config = dict(
    model='sound classifier',
    dataset='synthesized solo parts of chorales (CocoChorales)',
    train_examples=39062,
    noise_aug=0.01,
    n_mels=64,
    hop_length=320,
    input='log_mel',
    spec_augment=False,
    win_length=512,
    targets=['instrument'],
    num_classes=13,
    arch='convnext',
    isotropic=False,
    norm='layernorm',
    activation='reglu',
    mlp_ratio=2.67,
    inner_norm=False,
    drop_path=0.05,
    patch_size=[4, 4],
    conv_stem=False,
    depths=[2, 4, 4],
    widths=[96, 192, 384],
    kernel_size=7,
    label_smoothing=0.1,
    loss='cross_entropy',
    init='torch_default',
    residual_init='none',
    optimizer='soap',
    beta2=0.99,
    lr=0.0016,
    beta1=0.95,
    shampoo_beta=0.95,
    eps=1e-08,
    precondition_frequency=20,
    max_precond_dim=512,
    one_sided=False,
    adamw_lr_other_params=0.0021,
    grad_clip=0.5,
    steps=15200,
    batch_size=384,
    epochs=149.4,
    lr_schedule='wsd',
    decay_fraction=0.2,
    final_lr_fraction=0.1,
    warmup_steps=1520,
    weight_decay=0.07,
    adamw_weight_decay_other_params=0,
)
Rows from block 2, named by matrix and row number. Rows with one number belong to one neuron. Each number is 50 + 15 x the weight over its row's rms, rounded and kept within 0 to 99. All counts start at 0. After the name is the row's rms in percent of the matrix's.
# gate: MLP gate (model.blocks.2.mlp.gate.weight, 512x192), inputs 0-63
# fc1: MLP up (model.blocks.2.mlp.fc1.weight, 512x192), inputs 0-63
# fc2: MLP down (model.blocks.2.mlp.fc2.weight, 192x512, transposed), outputs 0-63
gate.266 081:41 28 37 32 39 42 46 56 51 24 37 55 42 52 45 52 49 63 70 53 44 31 50 58 71 52 54 66 59 59 43 55 55 52 44 34 36 41 45 57 45 47 78 31 63 56 34 55 40 49 63 64 88 56 53 35 73 52 60 16 68 37 39 56
fc1.266 084:42 54 33 46 37 63 52 39 57 57 47 42 10 51 55 58 52 31 23 60 51 52 48 65 84 59 43 59 44 61 50 58 45 48 60 42 70 63 33 77 46 67 50 49 65 37 57 50 50 44 16 58 74 38 71 29 68 57 90 51 66 36 31 52
fc2.266 086:62 54 60 28 28 61 41 37 40 39 71 44 53 53 30 58 54 18 35 40 33 47 35 47 40 47 28 32 42 69 55 32 40 60 51 73 32 53 59 47 35 55 66 42 68 32 69 43 26 55 22 36 22 73 45 49 66 68 49 58 31 42 55 38
gate.267 071:56 28 67 55 35 34 36 45 66 38 34 55 47 62 44 61 34 44 35 49 47 92 31 27 73 36 47 68 46 35 37 31 34 47 50 69 47 38 29 69 31 37 51 31 74 55 53 33 51 48 48 25 39 35 60 46 58 44 69 62 41 40 65 42
fc1.267 074:67 65 39 66 43 52 67 67 66 41 37 47 47 43 56 66 34 68 60 23 48 35 61 59 39 85 42 36 61 57 53 87 63 65 50 31 48 64 47 37 61 76 34 53 35 56 37 57 53 45 71 49 57 72 48 60 47 50 26 40 37 75 49 48
fc2.267 075:78 67 51 69 29 71 77 43 68 36 45 48 37 54 32 81 62 73 66 51 19 36 54 40 65 58 52 55 43 61 51 59 68 62 37 50 40 68 61 64 69 42 67 55 57 42 37 56 43 53 40 75 73 54 57 53 53 48 44 62 42 70 81 51
gate.268 102:52 52 49 57 56 38 70 40 58 41 67 80 45 30 36 49 51 36 30 41 47 58 76 18 46 52 93 45 55 84 57 34 40 86 34 51 46 70 35 69 51 34 28 52 47 42 60 50 56 31 50 43 31 55 37 47 48 53 38 58 52 28 58 65
fc1.268 101:43 51 67 88 48 58 32 44 50 15 43 27 65 73 50 76 41 60 83 75 62 61 36 55 39 34 56 20 45 34 66 49 66 43 39 44 43 21 46 68 33 60 54 41 50 41 39 24 45 65 85 69 56 34 78 48 56 41 29 17 59 53 50 45
fc2.268 108:53 19 65 75 29 69 62 77 61 55 36 33 63 46 60 39 58 39 62 48 54 37 35 48 34 63 53 53 37 59 52 57 37 72 12 24 55 45 20 55 52 61 50 47 39 38 31 67 15 40 82 40 15 44 39 35 60 41 43 34 42 50 78 65
gate.269 101:41 62 60 37 37 54 73 44 51 40 54 63 55 50 51 53 30 45 59 62 64 48 53 41 41 62 74 40 35 67 78 63 54 24 53 60 56 81 43 27 83 43 55 29 62 61 55 37 23 50 26 47 32 65 46 33 32 61 16 79 54 53 49 73
fc1.269 100:56 49 49 58 50 54 68 64 72 76 65 56 42 37 57 40 47 53 42 54 82 67 49 47 65 48 59 58 30 36 38 50 52 45 29 58 16 50 59 72 47 55 41 71 64 69 74 72 39 66 21 61 61 53 36 52 30 27 39 54 58 41 38 43
fc2.269 102:42 76 37 54 37 69 70 33 51 31 39 35 62 63 52 48 61 61 43 67 28 51 73 47 36 39 70 82 45 46 43 40 38 41 44 47 45 36 58 63 49 36 79 27 66 76 75 53 59 42 56 45 41 41 27 55 38 53 39 48 64 35 37 68
gate.270 085:40 42 51 32 42 70 33 54 15 51 44 35 73 54 44 48 58 68 63 57 62 39 66 61 36 53 75 24 03 32 57 56 65 42 41 49 52 69 47 70 49 81 34 68 72 57 34 37 63 28 51 77 47 76 38 42 73 46 33 61 60 29 58 43
fc1.270 086:59 56 22 49 48 45 44 61 56 54 75 61 42 42 40 52 87 20 63 42 23 75 31 49 51 05 29 36 78 59 62 61 64 31 27 36 51 52 45 33 51 55 59 44 45 41 36 80 43 50 44 54 64 65 60 54 62 48 54 80 39 15 59 51
fc2.270 081:71 53 59 48 52 38 36 68 57 35 43 56 51 63 28 51 48 56 44 39 26 56 40 67 61 39 47 38 60 27 37 44 41 86 53 78 74 39 45 37 76 16 80 37 49 37 58 55 55 23 66 60 54 55 16 29 53 51 70 52 70 97 71 74
gate.272 106:81 42 45 62 56 40 39 58 51 81 46 59 20 46 51 63 75 37 39 43 35 64 36 62 54 63 68 51 58 49 37 39 46 53 69 64 54 84 65 37 50 55 23 73 30 48 34 51 23 67 34 53 45 45 78 61 65 70 37 51 31 55 75 48
fc1.272 110:51 56 62 29 56 24 53 35 71 51 76 49 47 55 43 68 40 55 54 53 55 48 16 35 29 56 66 63 33 38 60 48 59 51 50 48 48 39 63 37 57 47 34 38 68 40 30 64 45 68 54 58 37 39 50 17 28 54 36 58 42 99 20 72
fc2.272 109:59 46 66 54 36 60 65 56 34 60 44 48 39 57 64 50 57 39 45 39 41 27 56 60 70 44 43 57 50 37 55 66 70 46 21 37 16 41 50 38 44 47 18 57 56 17 60 70 34 47 50 40 41 53 09 55 49 55 38 66 53 23 57 40
gate.273 120:41 47 62 53 55 43 42 48 75 53 41 54 29 38 63 60 47 31 56 76 40 18 49 53 33 27 45 52 41 34 19 35 30 45 45 36 49 56 48 47 27 70 61 53 19 37 48 51 49 33 48 37 45 52 53 35 55 54 63 66 52 70 52 45
fc1.273 128:39 36 45 61 34 62 09 36 66 61 38 40 26 65 83 45 56 78 37 50 63 42 37 67 47 50 85 53 71 64 57 57 53 51 48 59 38 58 45 38 27 49 70 25 38 67 44 56 58 56 41 73 33 57 49 60 47 58 54 65 45 44 60 33
fc2.273 120:36 58 47 55 44 48 47 48 41 49 31 29 29 37 54 68 54 45 49 41 15 57 56 52 52 47 46 68 44 79 58 38 73 61 62 35 47 41 38 36 69 29 28 30 90 72 46 32 40 39 55 52 39 53 52 40 61 49 50 48 51 49 36 46
gate.274 079:62 59 73 42 45 52 48 37 58 39 38 75 47 43 76 91 46 49 48 60 63 46 29 77 47 51 82 46 54 44 49 31 54 57 47 58 39 39 49 64 48 33 40 23 41 53 41 52 54 60 70 63 54 54 60 32 40 36 40 75 34 43 40 75
fc1.274 081:51 35 68 50 44 71 84 72 47 87 53 27 33 38 61 05 62 85 63 44 58 51 76 39 57 55 66 50 55 38 32 68 54 64 47 40 36 53 31 40 56 65 35 38 48 53 52 47 45 46 40 78 61 39 19 40 79 43 64 37 55 94 27 56
fc2.274 085:24 45 71 74 54 62 40 55 58 21 38 22 58 29 71 55 16 60 38 62 24 46 58 50 33 16 47 46 16 54 63 50 40 68 45 37 47 39 45 28 52 62 40 63 46 56 63 24 50 55 43 61 57 18 37 49 32 74 39 48 49 28 44 67
gate.275 097:37 77 58 32 60 32 44 24 72 66 37 30 74 69 59 29 48 48 57 44 49 47 55 52 24 53 44 63 70 44 55 60 58 68 48 71 78 74 65 37 59 69 57 53 57 45 37 51 41 45 43 33 59 69 66 72 25 40 17 36 54 66 55 48
fc1.275 101:17 57 39 60 41 90 33 31 60 19 21 51 52 62 53 54 42 34 62 63 47 46 52 58 45 69 49 35 50 71 46 52 55 33 55 75 40 25 43 52 65 49 37 36 66 45 36 69 49 59 69 12 47 45 61 53 65 64 64 72 36 41 66 59
fc2.275 096:26 30 30 51 26 39 54 32 48 30 25 65 58 37 24 48 50 48 43 46 73 91 35 41 65 41 73 62 48 55 48 32 38 48 26 83 24 67 31 55 37 53 59 53 36 45 52 60 46 39 47 35 21 50 40 71 62 51 53 56 75 81 66 30
gate.276 063:36 59 75 57 47 47 77 43 45 70 56 63 35 29 36 45 57 41 51 67 20 47 13 53 57 52 43 67 52 40 62 51 61 66 62 35 27 47 26 67 49 57 51 33 72 47 68 48 23 21 56 73 39 42 36 48 64 47 24 17 64 58 29 47
fc1.276 070:70 67 83 26 61 43 43 68 62 64 30 41 30 38 57 28 57 49 12 48 23 44 47 25 47 49 47 56 56 66 46 32 34 68 45 38 48 37 39 69 42 48 60 56 45 62 69 54 64 43 53 64 27 66 52 37 46 59 45 56 33 50 74 73
fc2.276 071:59 79 62 55 39 46 45 68 43 44 58 54 30 54 71 62 49 26 39 42 19 54 50 43 47 45 54 27 25 69 45 53 50 70 43 52 43 51 43 30 62 23 61 56 23 55 31 41 44 42 29 32 34 78 55 53 45 50 41 28 38 41 51 59
gate.277 106:57 51 41 67 70 57 34 39 48 53 48 46 51 32 32 32 71 50 60 55 38 31 79 46 51 51 59 75 53 49 45 07 70 50 33 58 65 26 61 51 47 54 39 41 66 43 45 70 48 62 67 55 56 58 57 33 52 64 53 49 87 53 63 55
fc1.277 107:63 43 68 71 28 61 63 89 55 53 27 56 33 54 58 52 37 61 50 57 51 51 29 60 64 43 00 44 73 30 42 29 51 35 49 54 20 37 49 56 53 27 45 42 12 38 56 63 55 48 46 40 59 54 67 50 69 24 40 42 61 21 53 56
fc2.277 100:61 31 44 51 35 71 51 22 43 79 47 52 70 52 52 53 46 54 36 54 56 38 36 32 71 44 59 38 59 48 63 62 74 53 62 67 54 58 74 44 33 25 48 39 48 79 53 57 50 55 51 57 48 52 27 46 66 80 68 44 49 63 34 59
gate.278 068:55 38 75 17 16 70 37 67 23 53 45 62 43 74 51 40 36 42 65 42 48 44 29 61 76 60 22 39 34 39 46 42 55 47 49 52 69 45 63 28 69 48 71 55 35 63 33 38 49 41 55 35 55 51 39 75 38 46 69 56 59 55 50 39
fc1.278 071:57 56 30 26 65 39 66 39 37 20 32 81 64 57 44 70 45 49 47 36 46 47 61 32 51 63 55 38 40 77 50 65 37 57 30 50 29 58 70 52 68 59 35 76 57 50 53 50 23 46 82 71 54 52 42 55 33 77 63 71 74 68 64 73
fc2.278 069:65 46 57 67 62 36 39 46 68 93 58 64 50 39 47 49 59 51 67 58 65 26 48 47 50 55 59 46 49 85 44 46 34 61 48 44 59 19 49 68 58 60 74 43 57 41 55 34 53 66 30 62 35 43 29 82 26 30 35 54 83 60 40 36
gate.279 103:64 47 61 35 52 35 49 35 39 51 69 48 38 48 64 33 51 89 42 24 39 67 57 33 65 60 52 59 34 42 39 54 73 68 49 55 34 51 56 71 44 34 53 48 41 62 56 53 61 43 32 39 44 25 45 56 49 49 72 54 23 40 44 39
fc1.279 097:50 32 60 49 24 80 50 43 61 64 51 49 55 41 70 62 52 25 52 45 66 49 36 99 51 52 76 44 78 26 61 62 52 50 69 53 50 18 53 43 24 49 54 56 41 50 58 59 41 50 50 43 66 41 52 41 41 47 53 61 51 51 29 61
fc2.279 094:57 67 45 60 38 46 67 73 21 58 42 62 55 47 50 66 38 09 45 66 44 47 27 61 41 60 77 72 53 56 59 57 35 60 71 26 37 49 47 67 58 50 63 67 56 22 43 54 36 53 45 52 40 41 44 42 48 30 57 35 37 35 50 40
gate.280 140:53 44 21 52 39 55 71 47 32 41 50 29 84 39 67 77 37 60 43 35 38 43 38 54 41 46 64 58 63 57 28 61 46 33 66 56 26 72 74 23 69 23 63 27 62 44 22 81 44 69 36 43 19 56 67 41 54 48 33 35 41 53 57 70
fc1.280 137:50 62 79 54 59 48 52 59 52 43 42 54 31 59 62 62 35 39 37 53 70 52 43 38 59 44 61 48 40 37 53 72 72 38 59 58 57 51 64 81 42 27 70 48 74 58 55 53 89 55 53 43 75 60 82 49 52 33 69 43 43 39 61 74
fc2.280 139:44 46 50 33 67 61 70 31 42 90 25 58 52 42 33 61 53 36 56 43 68 30 59 49 44 45 46 51 00 40 49 38 63 63 51 44 57 45 67 46 57 49 87 24 66 99 54 45 57 41 45 48 27 46 62 51 48 76 50 50 61 36 96 65
gate.281 125:38 32 46 26 38 60 56 61 65 47 69 52 49 58 60 44 53 32 76 49 49 55 44 76 43 43 36 21 74 27 48 55 41 46 57 70 64 39 64 61 50 54 47 45 53 55 38 33 75 63 66 54 70 65 64 68 79 30 28 24 34 18 59 36
fc1.281 128:52 30 27 59 59 55 64 69 44 55 39 61 46 55 21 60 38 25 61 83 60 38 41 30 31 24 11 33 50 19 23 41 58 59 66 55 41 76 55 68 52 79 28 54 69 35 48 25 53 38 60 46 73 68 44 53 50 54 68 50 45 30 43 50
fc2.281 119:68 39 43 52 63 78 43 49 36 50 48 53 53 61 36 29 69 35 27 60 53 58 61 76 43 28 37 44 69 48 55 69 49 58 64 45 40 43 71 62 52 67 53 15 60 39 75 65 37 47 46 72 42 68 44 40 41 41 26 69 55 55 55 66
gate.283 103:55 61 74 56 54 58 56 34 32 44 52 43 52 22 68 42 40 55 72 35 29 36 68 24 54 47 60 48 32 54 15 43 29 57 28 67 45 49 73 42 50 49 67 56 48 41 51 25 43 53 75 14 58 50 72 71 45 71 73 43 78 63 71 74
fc1.283 106:63 23 58 99 60 43 63 39 57 64 42 62 40 61 50 51 27 44 52 69 53 32 44 66 16 41 45 46 15 41 50 35 42 57 43 51 67 61 20 49 51 38 40 59 34 66 53 48 53 57 57 55 51 57 29 48 51 51 46 24 63 59 70 48
fc2.283 101:61 43 68 58 65 49 67 37 78 67 86 55 70 28 65 57 27 45 45 66 41 38 48 60 77 48 67 59 50 72 66 38 45 81 57 34 40 42 27 60 60 58 23 60 67 51 50 55 50 60 60 63 60 38 54 32 31 31 57 41 42 71 45 42
gate.284 100:52 62 49 94 46 68 61 68 55 46 52 72 31 29 37 55 49 60 52 44 40 87 31 74 59 53 41 66 60 66 64 72 45 43 44 58 42 51 34 41 60 41 50 73 40 44 64 62 54 19 26 66 64 65 45 68 78 52 51 54 61 04 43 17
fc1.284 108:65 66 21 74 20 59 02 41 20 43 63 66 57 30 48 56 32 30 61 51 59 74 65 65 47 75 54 52 40 54 53 62 64 34 52 57 70 40 25 39 57 15 29 33 54 58 63 64 52 40 50 57 43 56 36 69 53 64 50 43 62 31 63 38
fc2.284 105:92 64 40 64 50 59 61 45 38 66 38 36 57 51 42 42 36 61 29 45 41 55 56 37 78 60 44 44 61 36 42 54 49 59 40 57 79 34 60 25 33 04 60 43 45 72 41 38 29 54 56 32 65 43 31 09 48 55 45 32 47 56 60 23
gate.285 116:63 47 48 45 70 40 21 66 10 54 46 82 79 63 64 45 45 47 67 44 49 39 31 62 46 41 46 51 25 36 49 45 38 42 44 28 54 60 43 24 52 61 47 50 30 54 51 53 50 38 47 46 28 57 30 51 53 50 65 79 51 34 40 65
fc1.285 114:41 61 57 27 68 57 52 55 50 59 43 32 38 63 44 37 65 34 61 40 32 47 56 37 65 56 48 36 48 48 65 61 15 59 53 26 58 76 43 39 51 34 58 57 12 57 61 45 48 34 54 51 33 60 52 61 55 53 13 17 44 67 50 33
fc2.285 123:60 38 41 42 47 61 21 42 47 31 35 70 60 63 75 58 56 53 53 49 62 47 36 81 73 39 51 42 55 48 45 38 42 48 20 54 42 33 39 70 50 67 42 34 40 41 35 49 39 30 65 45 39 57 34 33 16 60 27 54 76 41 48 40
gate.286 095:55 40 72 51 39 56 49 47 85 62 38 37 52 52 70 33 73 64 20 48 63 72 31 69 77 60 44 45 49 36 40 50 64 50 69 71 53 71 49 51 58 73 43 52 58 54 53 54 48 21 41 86 34 60 39 47 71 35 74 63 53 55 46 32
fc1.286 107:55 43 52 56 58 39 29 47 59 27 48 62 48 34 58 48 77 58 59 38 49 34 45 50 38 32 43 58 05 43 56 49 41 23 51 55 46 59 60 68 51 64 65 57 76 75 41 51 79 64 40 73 30 51 58 41 35 36 57 76 43 65 58 51
fc2.286 102:51 89 66 64 21 50 27 36 31 56 47 37 31 49 57 69 41 51 45 35 50 16 64 56 40 27 64 58 43 30 64 44 48 58 55 70 37 56 69 51 25 33 56 66 76 46 44 44 51 32 53 47 59 66 39 65 69 70 47 53 38 30 60 72
gate.287 097:53 28 50 43 50 27 58 54 32 30 67 57 35 67 58 20 51 58 61 37 52 33 70 46 61 69 69 69 45 92 55 69 80 49 45 66 28 39 71 20 64 47 43 66 44 30 23 60 27 60 34 56 44 51 36 39 40 53 59 77 42 55 49 69
fc1.287 102:45 50 55 60 59 82 39 39 82 52 66 40 42 54 50 51 69 57 37 41 27 51 55 61 41 14 30 53 65 68 20 42 62 49 30 31 63 49 74 79 34 29 55 46 48 61 57 53 78 31 29 51 20 53 48 69 56 16 38 38 61 71 58 50
fc2.287 091:48 45 33 62 76 54 37 45 25 36 33 44 38 57 54 46 55 55 48 39 48 05 45 50 27 43 48 64 23 51 70 60 52 47 07 60 70 38 63 33 39 38 39 29 51 36 39 78 54 36 55 81 39 60 79 31 33 77 76 63 58 48 41 50
gate.288 081:47 44 72 02 59 30 22 58 26 66 49 77 43 42 50 63 56 40 48 81 68 33 40 58 44 30 76 99 39 52 64 48 56 59 32 46 50 18 53 73 40 53 65 50 57 68 42 45 58 38 48 64 71 69 42 67 25 75 52 54 42 54 22 44
fc1.288 081:49 56 68 36 67 32 37 43 27 67 42 43 68 58 66 63 53 52 62 53 50 53 60 52 60 42 81 64 64 22 49 35 71 68 35 49 80 28 40 73 30 74 50 74 49 47 27 44 54 30 56 58 33 53 74 36 50 41 45 48 52 64 41 43
fc2.288 080:39 30 43 42 68 32 34 67 46 64 67 52 40 36 72 71 61 66 46 39 34 42 65 43 36 54 50 63 55 40 49 52 44 45 51 61 46 33 38 70 69 47 15 62 52 43 58 23 43 49 13 59 29 52 57 59 29 55 33 39 38 27 63 52
gate.289 066:48 53 34 29 48 52 54 14 59 19 68 58 39 34 35 17 38 73 37 39 85 55 58 69 50 71 65 49 42 52 61 55 43 71 65 62 62 71 37 50 43 47 67 70 52 33 60 49 47 70 48 50 50 52 64 52 52 39 34 37 40 50 49 52
fc1.289 066:56 30 25 63 25 40 47 58 42 49 43 43 64 55 58 27 70 51 51 21 40 42 73 43 56 62 72 53 37 86 38 47 26 49 34 41 54 25 65 19 59 49 43 32 72 39 60 54 35 64 63 46 34 46 60 31 78 48 63 68 35 24 39 51
fc2.289 075:58 74 54 30 57 45 22 53 70 23 78 50 38 61 26 29 54 59 33 66 48 56 49 39 60 54 50 49 48 55 74 49 64 65 47 40 62 35 56 65 53 54 50 50 69 29 60 48 30 79 91 47 41 58 51 66 42 29 49 38 52 35 84 54
gate.290 114:60 46 41 30 54 60 33 40 35 45 41 43 72 71 07 42 46 53 38 42 42 71 64 55 59 60 55 37 68 53 57 52 68 50 48 85 66 35 45 65 57 43 28 47 63 42 54 50 46 60 37 48 23 58 56 44 45 25 37 57 55 74 66 74
fc1.290 124:55 46 40 58 50 58 56 33 46 45 58 49 60 59 15 36 49 56 43 36 52 33 43 63 67 43 53 45 71 56 26 61 70 46 54 45 40 17 42 58 52 33 52 55 27 27 43 25 71 53 34 43 45 38 48 60 74 20 61 52 40 59 39 68
fc2.290 110:41 50 36 61 60 47 35 67 73 39 51 68 19 47 52 40 56 57 27 44 66 43 57 51 51 36 56 59 54 50 69 37 52 69 36 36 41 31 85 54 44 54 51 46 14 54 55 98 38 41 70 37 84 84 59 50 53 73 57 54 35 47 81 50
gate.291 093:60 56 41 99 52 40 55 34 55 87 32 64 52 52 52 47 68 34 70 39 56 58 47 78 26 47 71 33 46 50 60 46 35 61 57 30 39 48 46 30 72 49 48 44 22 48 33 41 54 64 26 58 33 45 44 34 53 62 33 62 60 58 36 61
fc1.291 094:59 45 32 92 52 63 44 45 69 39 11 60 21 55 32 72 40 58 42 42 67 42 55 57 20 57 57 00 51 52 36 48 41 36 52 34 27 29 50 40 39 69 81 44 46 36 50 51 98 44 35 49 33 55 46 27 40 40 43 28 47 41 47 45
fc2.291 101:47 53 65 27 27 67 53 61 26 56 54 62 55 42 57 48 30 49 85 55 77 58 43 54 77 50 65 47 66 32 44 46 25 38 40 26 60 41 48 57 46 61 57 21 47 65 38 54 78 25 63 35 68 63 63 67 19 39 62 59 68 37 52 51
gate.292 136:46 52 54 64 65 65 53 48 30 17 39 58 50 29 60 65 77 48 54 55 39 62 64 37 44 79 63 37 26 51 60 44 60 36 37 52 59 32 47 37 67 51 46 46 65 49 53 24 31 52 50 49 38 60 54 32 33 60 51 46 57 76 49 67
fc1.292 128:57 53 76 77 63 50 45 37 61 20 46 44 50 38 68 44 66 11 59 51 40 61 65 36 35 40 49 31 25 41 41 28 37 50 55 60 64 38 81 62 67 59 50 61 52 60 55 16 43 66 59 30 51 75 52 53 50 83 53 31 45 38 98 72
fc2.292 135:48 62 53 57 43 45 61 40 32 65 54 74 70 56 82 30 57 33 22 43 68 57 59 33 32 50 49 59 64 27 37 56 86 26 70 53 56 42 23 72 59 78 49 39 62 48 47 85 27 49 52 41 54 48 62 82 43 62 53 64 68 49 37 64
gate.293 111:51 16 39 35 49 53 28 34 37 55 55 42 58 40 73 31 48 48 83 46 24 68 20 37 56 61 72 51 38 54 53 63 43 61 60 45 28 80 38 34 58 56 47 81 70 45 61 59 69 67 59 72 32 68 56 33 16 79 27 35 54 52 19 34
fc1.293 109:57 42 73 47 50 44 50 47 46 46 70 18 39 36 64 43 46 31 72 63 85 58 35 07 36 41 70 28 42 47 63 30 49 57 43 40 57 49 34 55 68 65 58 83 26 45 66 51 59 43 40 57 39 58 65 53 35 77 57 47 48 62 62 55
fc2.293 111:36 21 48 38 34 88 48 67 73 41 49 49 61 41 71 53 53 55 55 54 34 41 42 72 33 40 47 55 45 41 56 72 51 55 59 73 41 37 62 52 77 71 41 64 50 44 48 62 42 34 54 49 27 67 56 69 46 75 76 57 35 64 39 45
gate.294 111:47 48 42 30 40 65 95 48 62 66 54 26 59 59 38 41 53 45 69 31 58 49 52 28 73 29 34 73 65 50 53 55 54 62 57 65 36 53 43 59 56 59 46 39 48 52 42 55 61 16 68 64 27 34 49 51 66 70 65 65 20 37 61 53
fc1.294 117:59 48 73 60 42 19 41 44 59 50 56 59 55 61 58 68 33 47 50 67 31 68 58 54 46 30 59 44 27 61 48 23 79 42 58 74 41 64 60 42 45 57 54 40 53 48 65 45 69 50 16 74 29 55 10 38 64 55 80 77 47 61 67 39
fc2.294 114:73 41 39 61 62 66 19 38 51 40 24 50 70 36 34 34 67 72 63 48 69 42 48 67 67 48 50 69 63 86 57 56 43 55 74 61 65 57 49 21 67 56 39 31 29 67 61 59 53 64 57 41 52 42 34 38 40 63 37 49 36 59 75 53
gate.295 117:62 42 51 57 38 56 38 38 09 23 59 66 99 61 38 26 70 29 37 64 43 16 35 54 70 23 58 33 45 50 48 50 56 66 68 63 60 48 35 27 67 81 39 38 84 45 27 71 40 67 46 53 52 54 41 59 65 48 51 57 36 45 58 68
fc1.295 115:49 57 52 27 56 40 38 59 86 55 60 30 47 33 54 76 37 43 38 56 57 77 68 72 18 83 39 66 58 27 69 54 56 45 40 51 60 68 49 67 47 52 55 49 24 38 44 50 54 45 43 44 45 62 54 57 31 70 41 62 59 51 25 48
fc2.295 118:60 49 57 44 49 68 65 44 41 81 26 61 47 54 70 49 51 51 54 28 49 38 43 53 52 62 51 39 32 46 51 73 66 37 62 39 42 79 57 61 74 42 43 30 36 65 58 72 43 30 73 60 55 72 41 49 76 60 40 48 45 44 82 43
gate.296 122:55 52 54 62 75 49 45 40 39 23 66 59 71 39 42 27 72 60 41 31 53 43 69 48 46 67 64 66 29 48 51 35 58 43 52 44 53 61 46 44 46 33 56 49 64 79 05 49 54 59 77 51 50 40 56 60 33 66 37 19 60 35 99 42
fc1.296 122:42 34 34 26 64 52 51 38 67 56 35 35 18 41 44 64 22 42 69 59 66 49 50 28 52 37 70 48 44 38 31 36 54 60 36 84 13 24 48 83 58 69 26 66 60 49 81 55 82 49 49 62 55 60 31 52 48 65 43 48 18 56 48 35
fc2.296 118:40 35 51 31 78 34 31 52 48 31 42 45 57 27 88 49 52 39 71 60 46 30 50 42 32 59 56 61 22 63 68 54 41 41 47 80 51 57 49 65 49 59 47 69 41 73 45 37 41 38 62 38 72 36 36 45 45 52 75 39 27 53 40 37
gate.297 106:67 56 55 63 34 53 53 31 51 34 51 57 61 53 26 23 39 50 53 16 61 55 27 47 60 51 73 48 63 73 31 39 33 57 48 44 42 63 50 36 39 32 56 50 82 77 16 49 60 70 57 55 43 87 44 33 36 45 74 37 42 52 46 54
fc1.297 108:58 44 44 47 57 45 81 40 30 46 49 50 50 50 89 82 46 35 45 46 41 27 32 29 41 56 24 60 51 34 40 49 36 57 48 45 52 86 52 47 40 64 65 63 71 79 74 26 62 43 52 55 29 35 53 56 41 58 36 54 58 48 60 38
fc2.297 106:49 13 70 27 49 31 51 63 36 66 50 50 35 41 57 59 43 64 51 35 28 32 38 25 50 52 37 33 40 36 63 56 64 66 41 50 72 51 52 27 79 58 42 60 39 63 51 51 48 47 60 80 58 57 15 74 51 44 50 31 36 47 34 54
gate.298 101:52 38 47 54 44 61 66 74 43 46 38 71 62 51 36 66 52 34 50 55 39 43 19 30 60 41 23 51 40 36 66 67 31 70 63 51 66 57 55 63 42 45 52 56 48 60 53 60 41 42 47 63 60 72 60 53 61 90 40 85 62 54 59 34
fc1.298 098:43 28 45 51 59 57 70 33 45 47 48 62 61 50 43 49 40 53 27 58 53 35 79 63 37 76 39 33 54 57 49 63 53 62 61 43 59 71 39 32 49 35 38 47 53 23 68 43 60 33 68 42 39 29 40 71 50 28 67 34 62 29 41 74
fc2.298 105:72 45 54 27 45 51 60 35 64 50 61 75 40 39 53 15 68 69 53 49 38 52 40 70 58 49 41 77 47 47 45 41 67 35 35 45 35 42 56 40 69 68 37 57 43 65 58 52 43 40 69 34 50 16 62 52 77 31 54 51 61 75 44 48
gate.299 095:38 25 71 58 44 44 51 36 41 48 63 56 77 36 53 50 31 79 49 48 51 47 41 35 34 31 38 43 42 54 52 42 59 61 59 56 41 56 68 49 66 48 17 53 57 65 72 58 44 35 62 48 45 49 33 62 45 46 61 40 62 47 59 48
fc1.299 104:60 20 43 51 55 45 34 34 56 61 42 36 62 56 42 43 48 74 45 63 49 44 42 06 62 44 45 62 45 39 25 64 66 47 61 59 45 79 68 20 51 75 62 56 52 56 56 65 58 62 32 44 54 29 28 55 36 81 25 49 39 75 47 27
fc2.299 097:32 56 27 19 47 31 58 67 47 68 54 63 64 46 73 42 39 57 56 38 43 59 62 55 68 63 36 66 39 38 15 30 80 48 55 26 56 30 41 24 43 64 64 69 17 58 36 56 45 40 39 34 52 55 40 48 35 52 32 32 58 74 11 52
gate.300 092:48 35 43 65 60 48 49 28 80 54 61 60 48 44 51 46 53 42 55 36 58 64 62 84 69 59 55 40 32 34 41 63 26 31 64 57 36 43 45 22 33 29 30 66 50 70 68 47 45 68 72 52 76 41 61 48 37 47 53 47 49 76 65 58
fc1.300 099:37 55 55 46 56 45 39 71 57 67 48 43 63 46 42 59 61 68 53 74 43 60 27 32 77 54 38 30 50 56 46 35 50 61 38 40 32 50 51 21 52 50 34 58 73 26 32 66 61 47 47 13 47 77 60 40 44 46 43 66 54 17 20 45
fc2.300 094:66 35 33 47 48 49 26 31 60 50 53 52 45 66 43 29 27 51 80 46 77 53 45 37 49 59 41 28 32 50 53 71 44 68 50 34 54 44 53 53 67 74 43 42 56 34 52 63 69 60 60 51 66 36 59 49 53 45 39 65 45 64 53 53
gate.301 106:63 34 70 42 50 26 37 50 42 64 59 59 37 35 51 60 56 72 46 53 73 47 49 69 34 55 48 38 79 51 52 18 52 63 62 62 34 58 61 62 50 48 53 37 30 31 48 45 60 51 55 51 45 56 63 57 59 28 80 66 51 43 53 26
fc1.301 103:64 26 63 57 32 55 59 51 24 63 69 34 56 45 17 23 60 42 33 68 53 53 65 56 66 55 41 41 24 49 62 44 52 50 40 28 57 63 38 42 46 52 41 35 60 49 40 53 45 26 42 55 59 40 49 42 55 40 33 78 45 78 39 70
fc2.301 110:65 31 58 32 66 42 45 78 59 57 46 29 53 45 66 25 59 60 42 71 39 31 43 39 27 26 58 35 52 40 74 30 34 60 38 60 50 59 65 65 36 74 59 60 41 44 56 39 39 38 40 52 54 46 69 54 44 50 27 38 29 68 58 31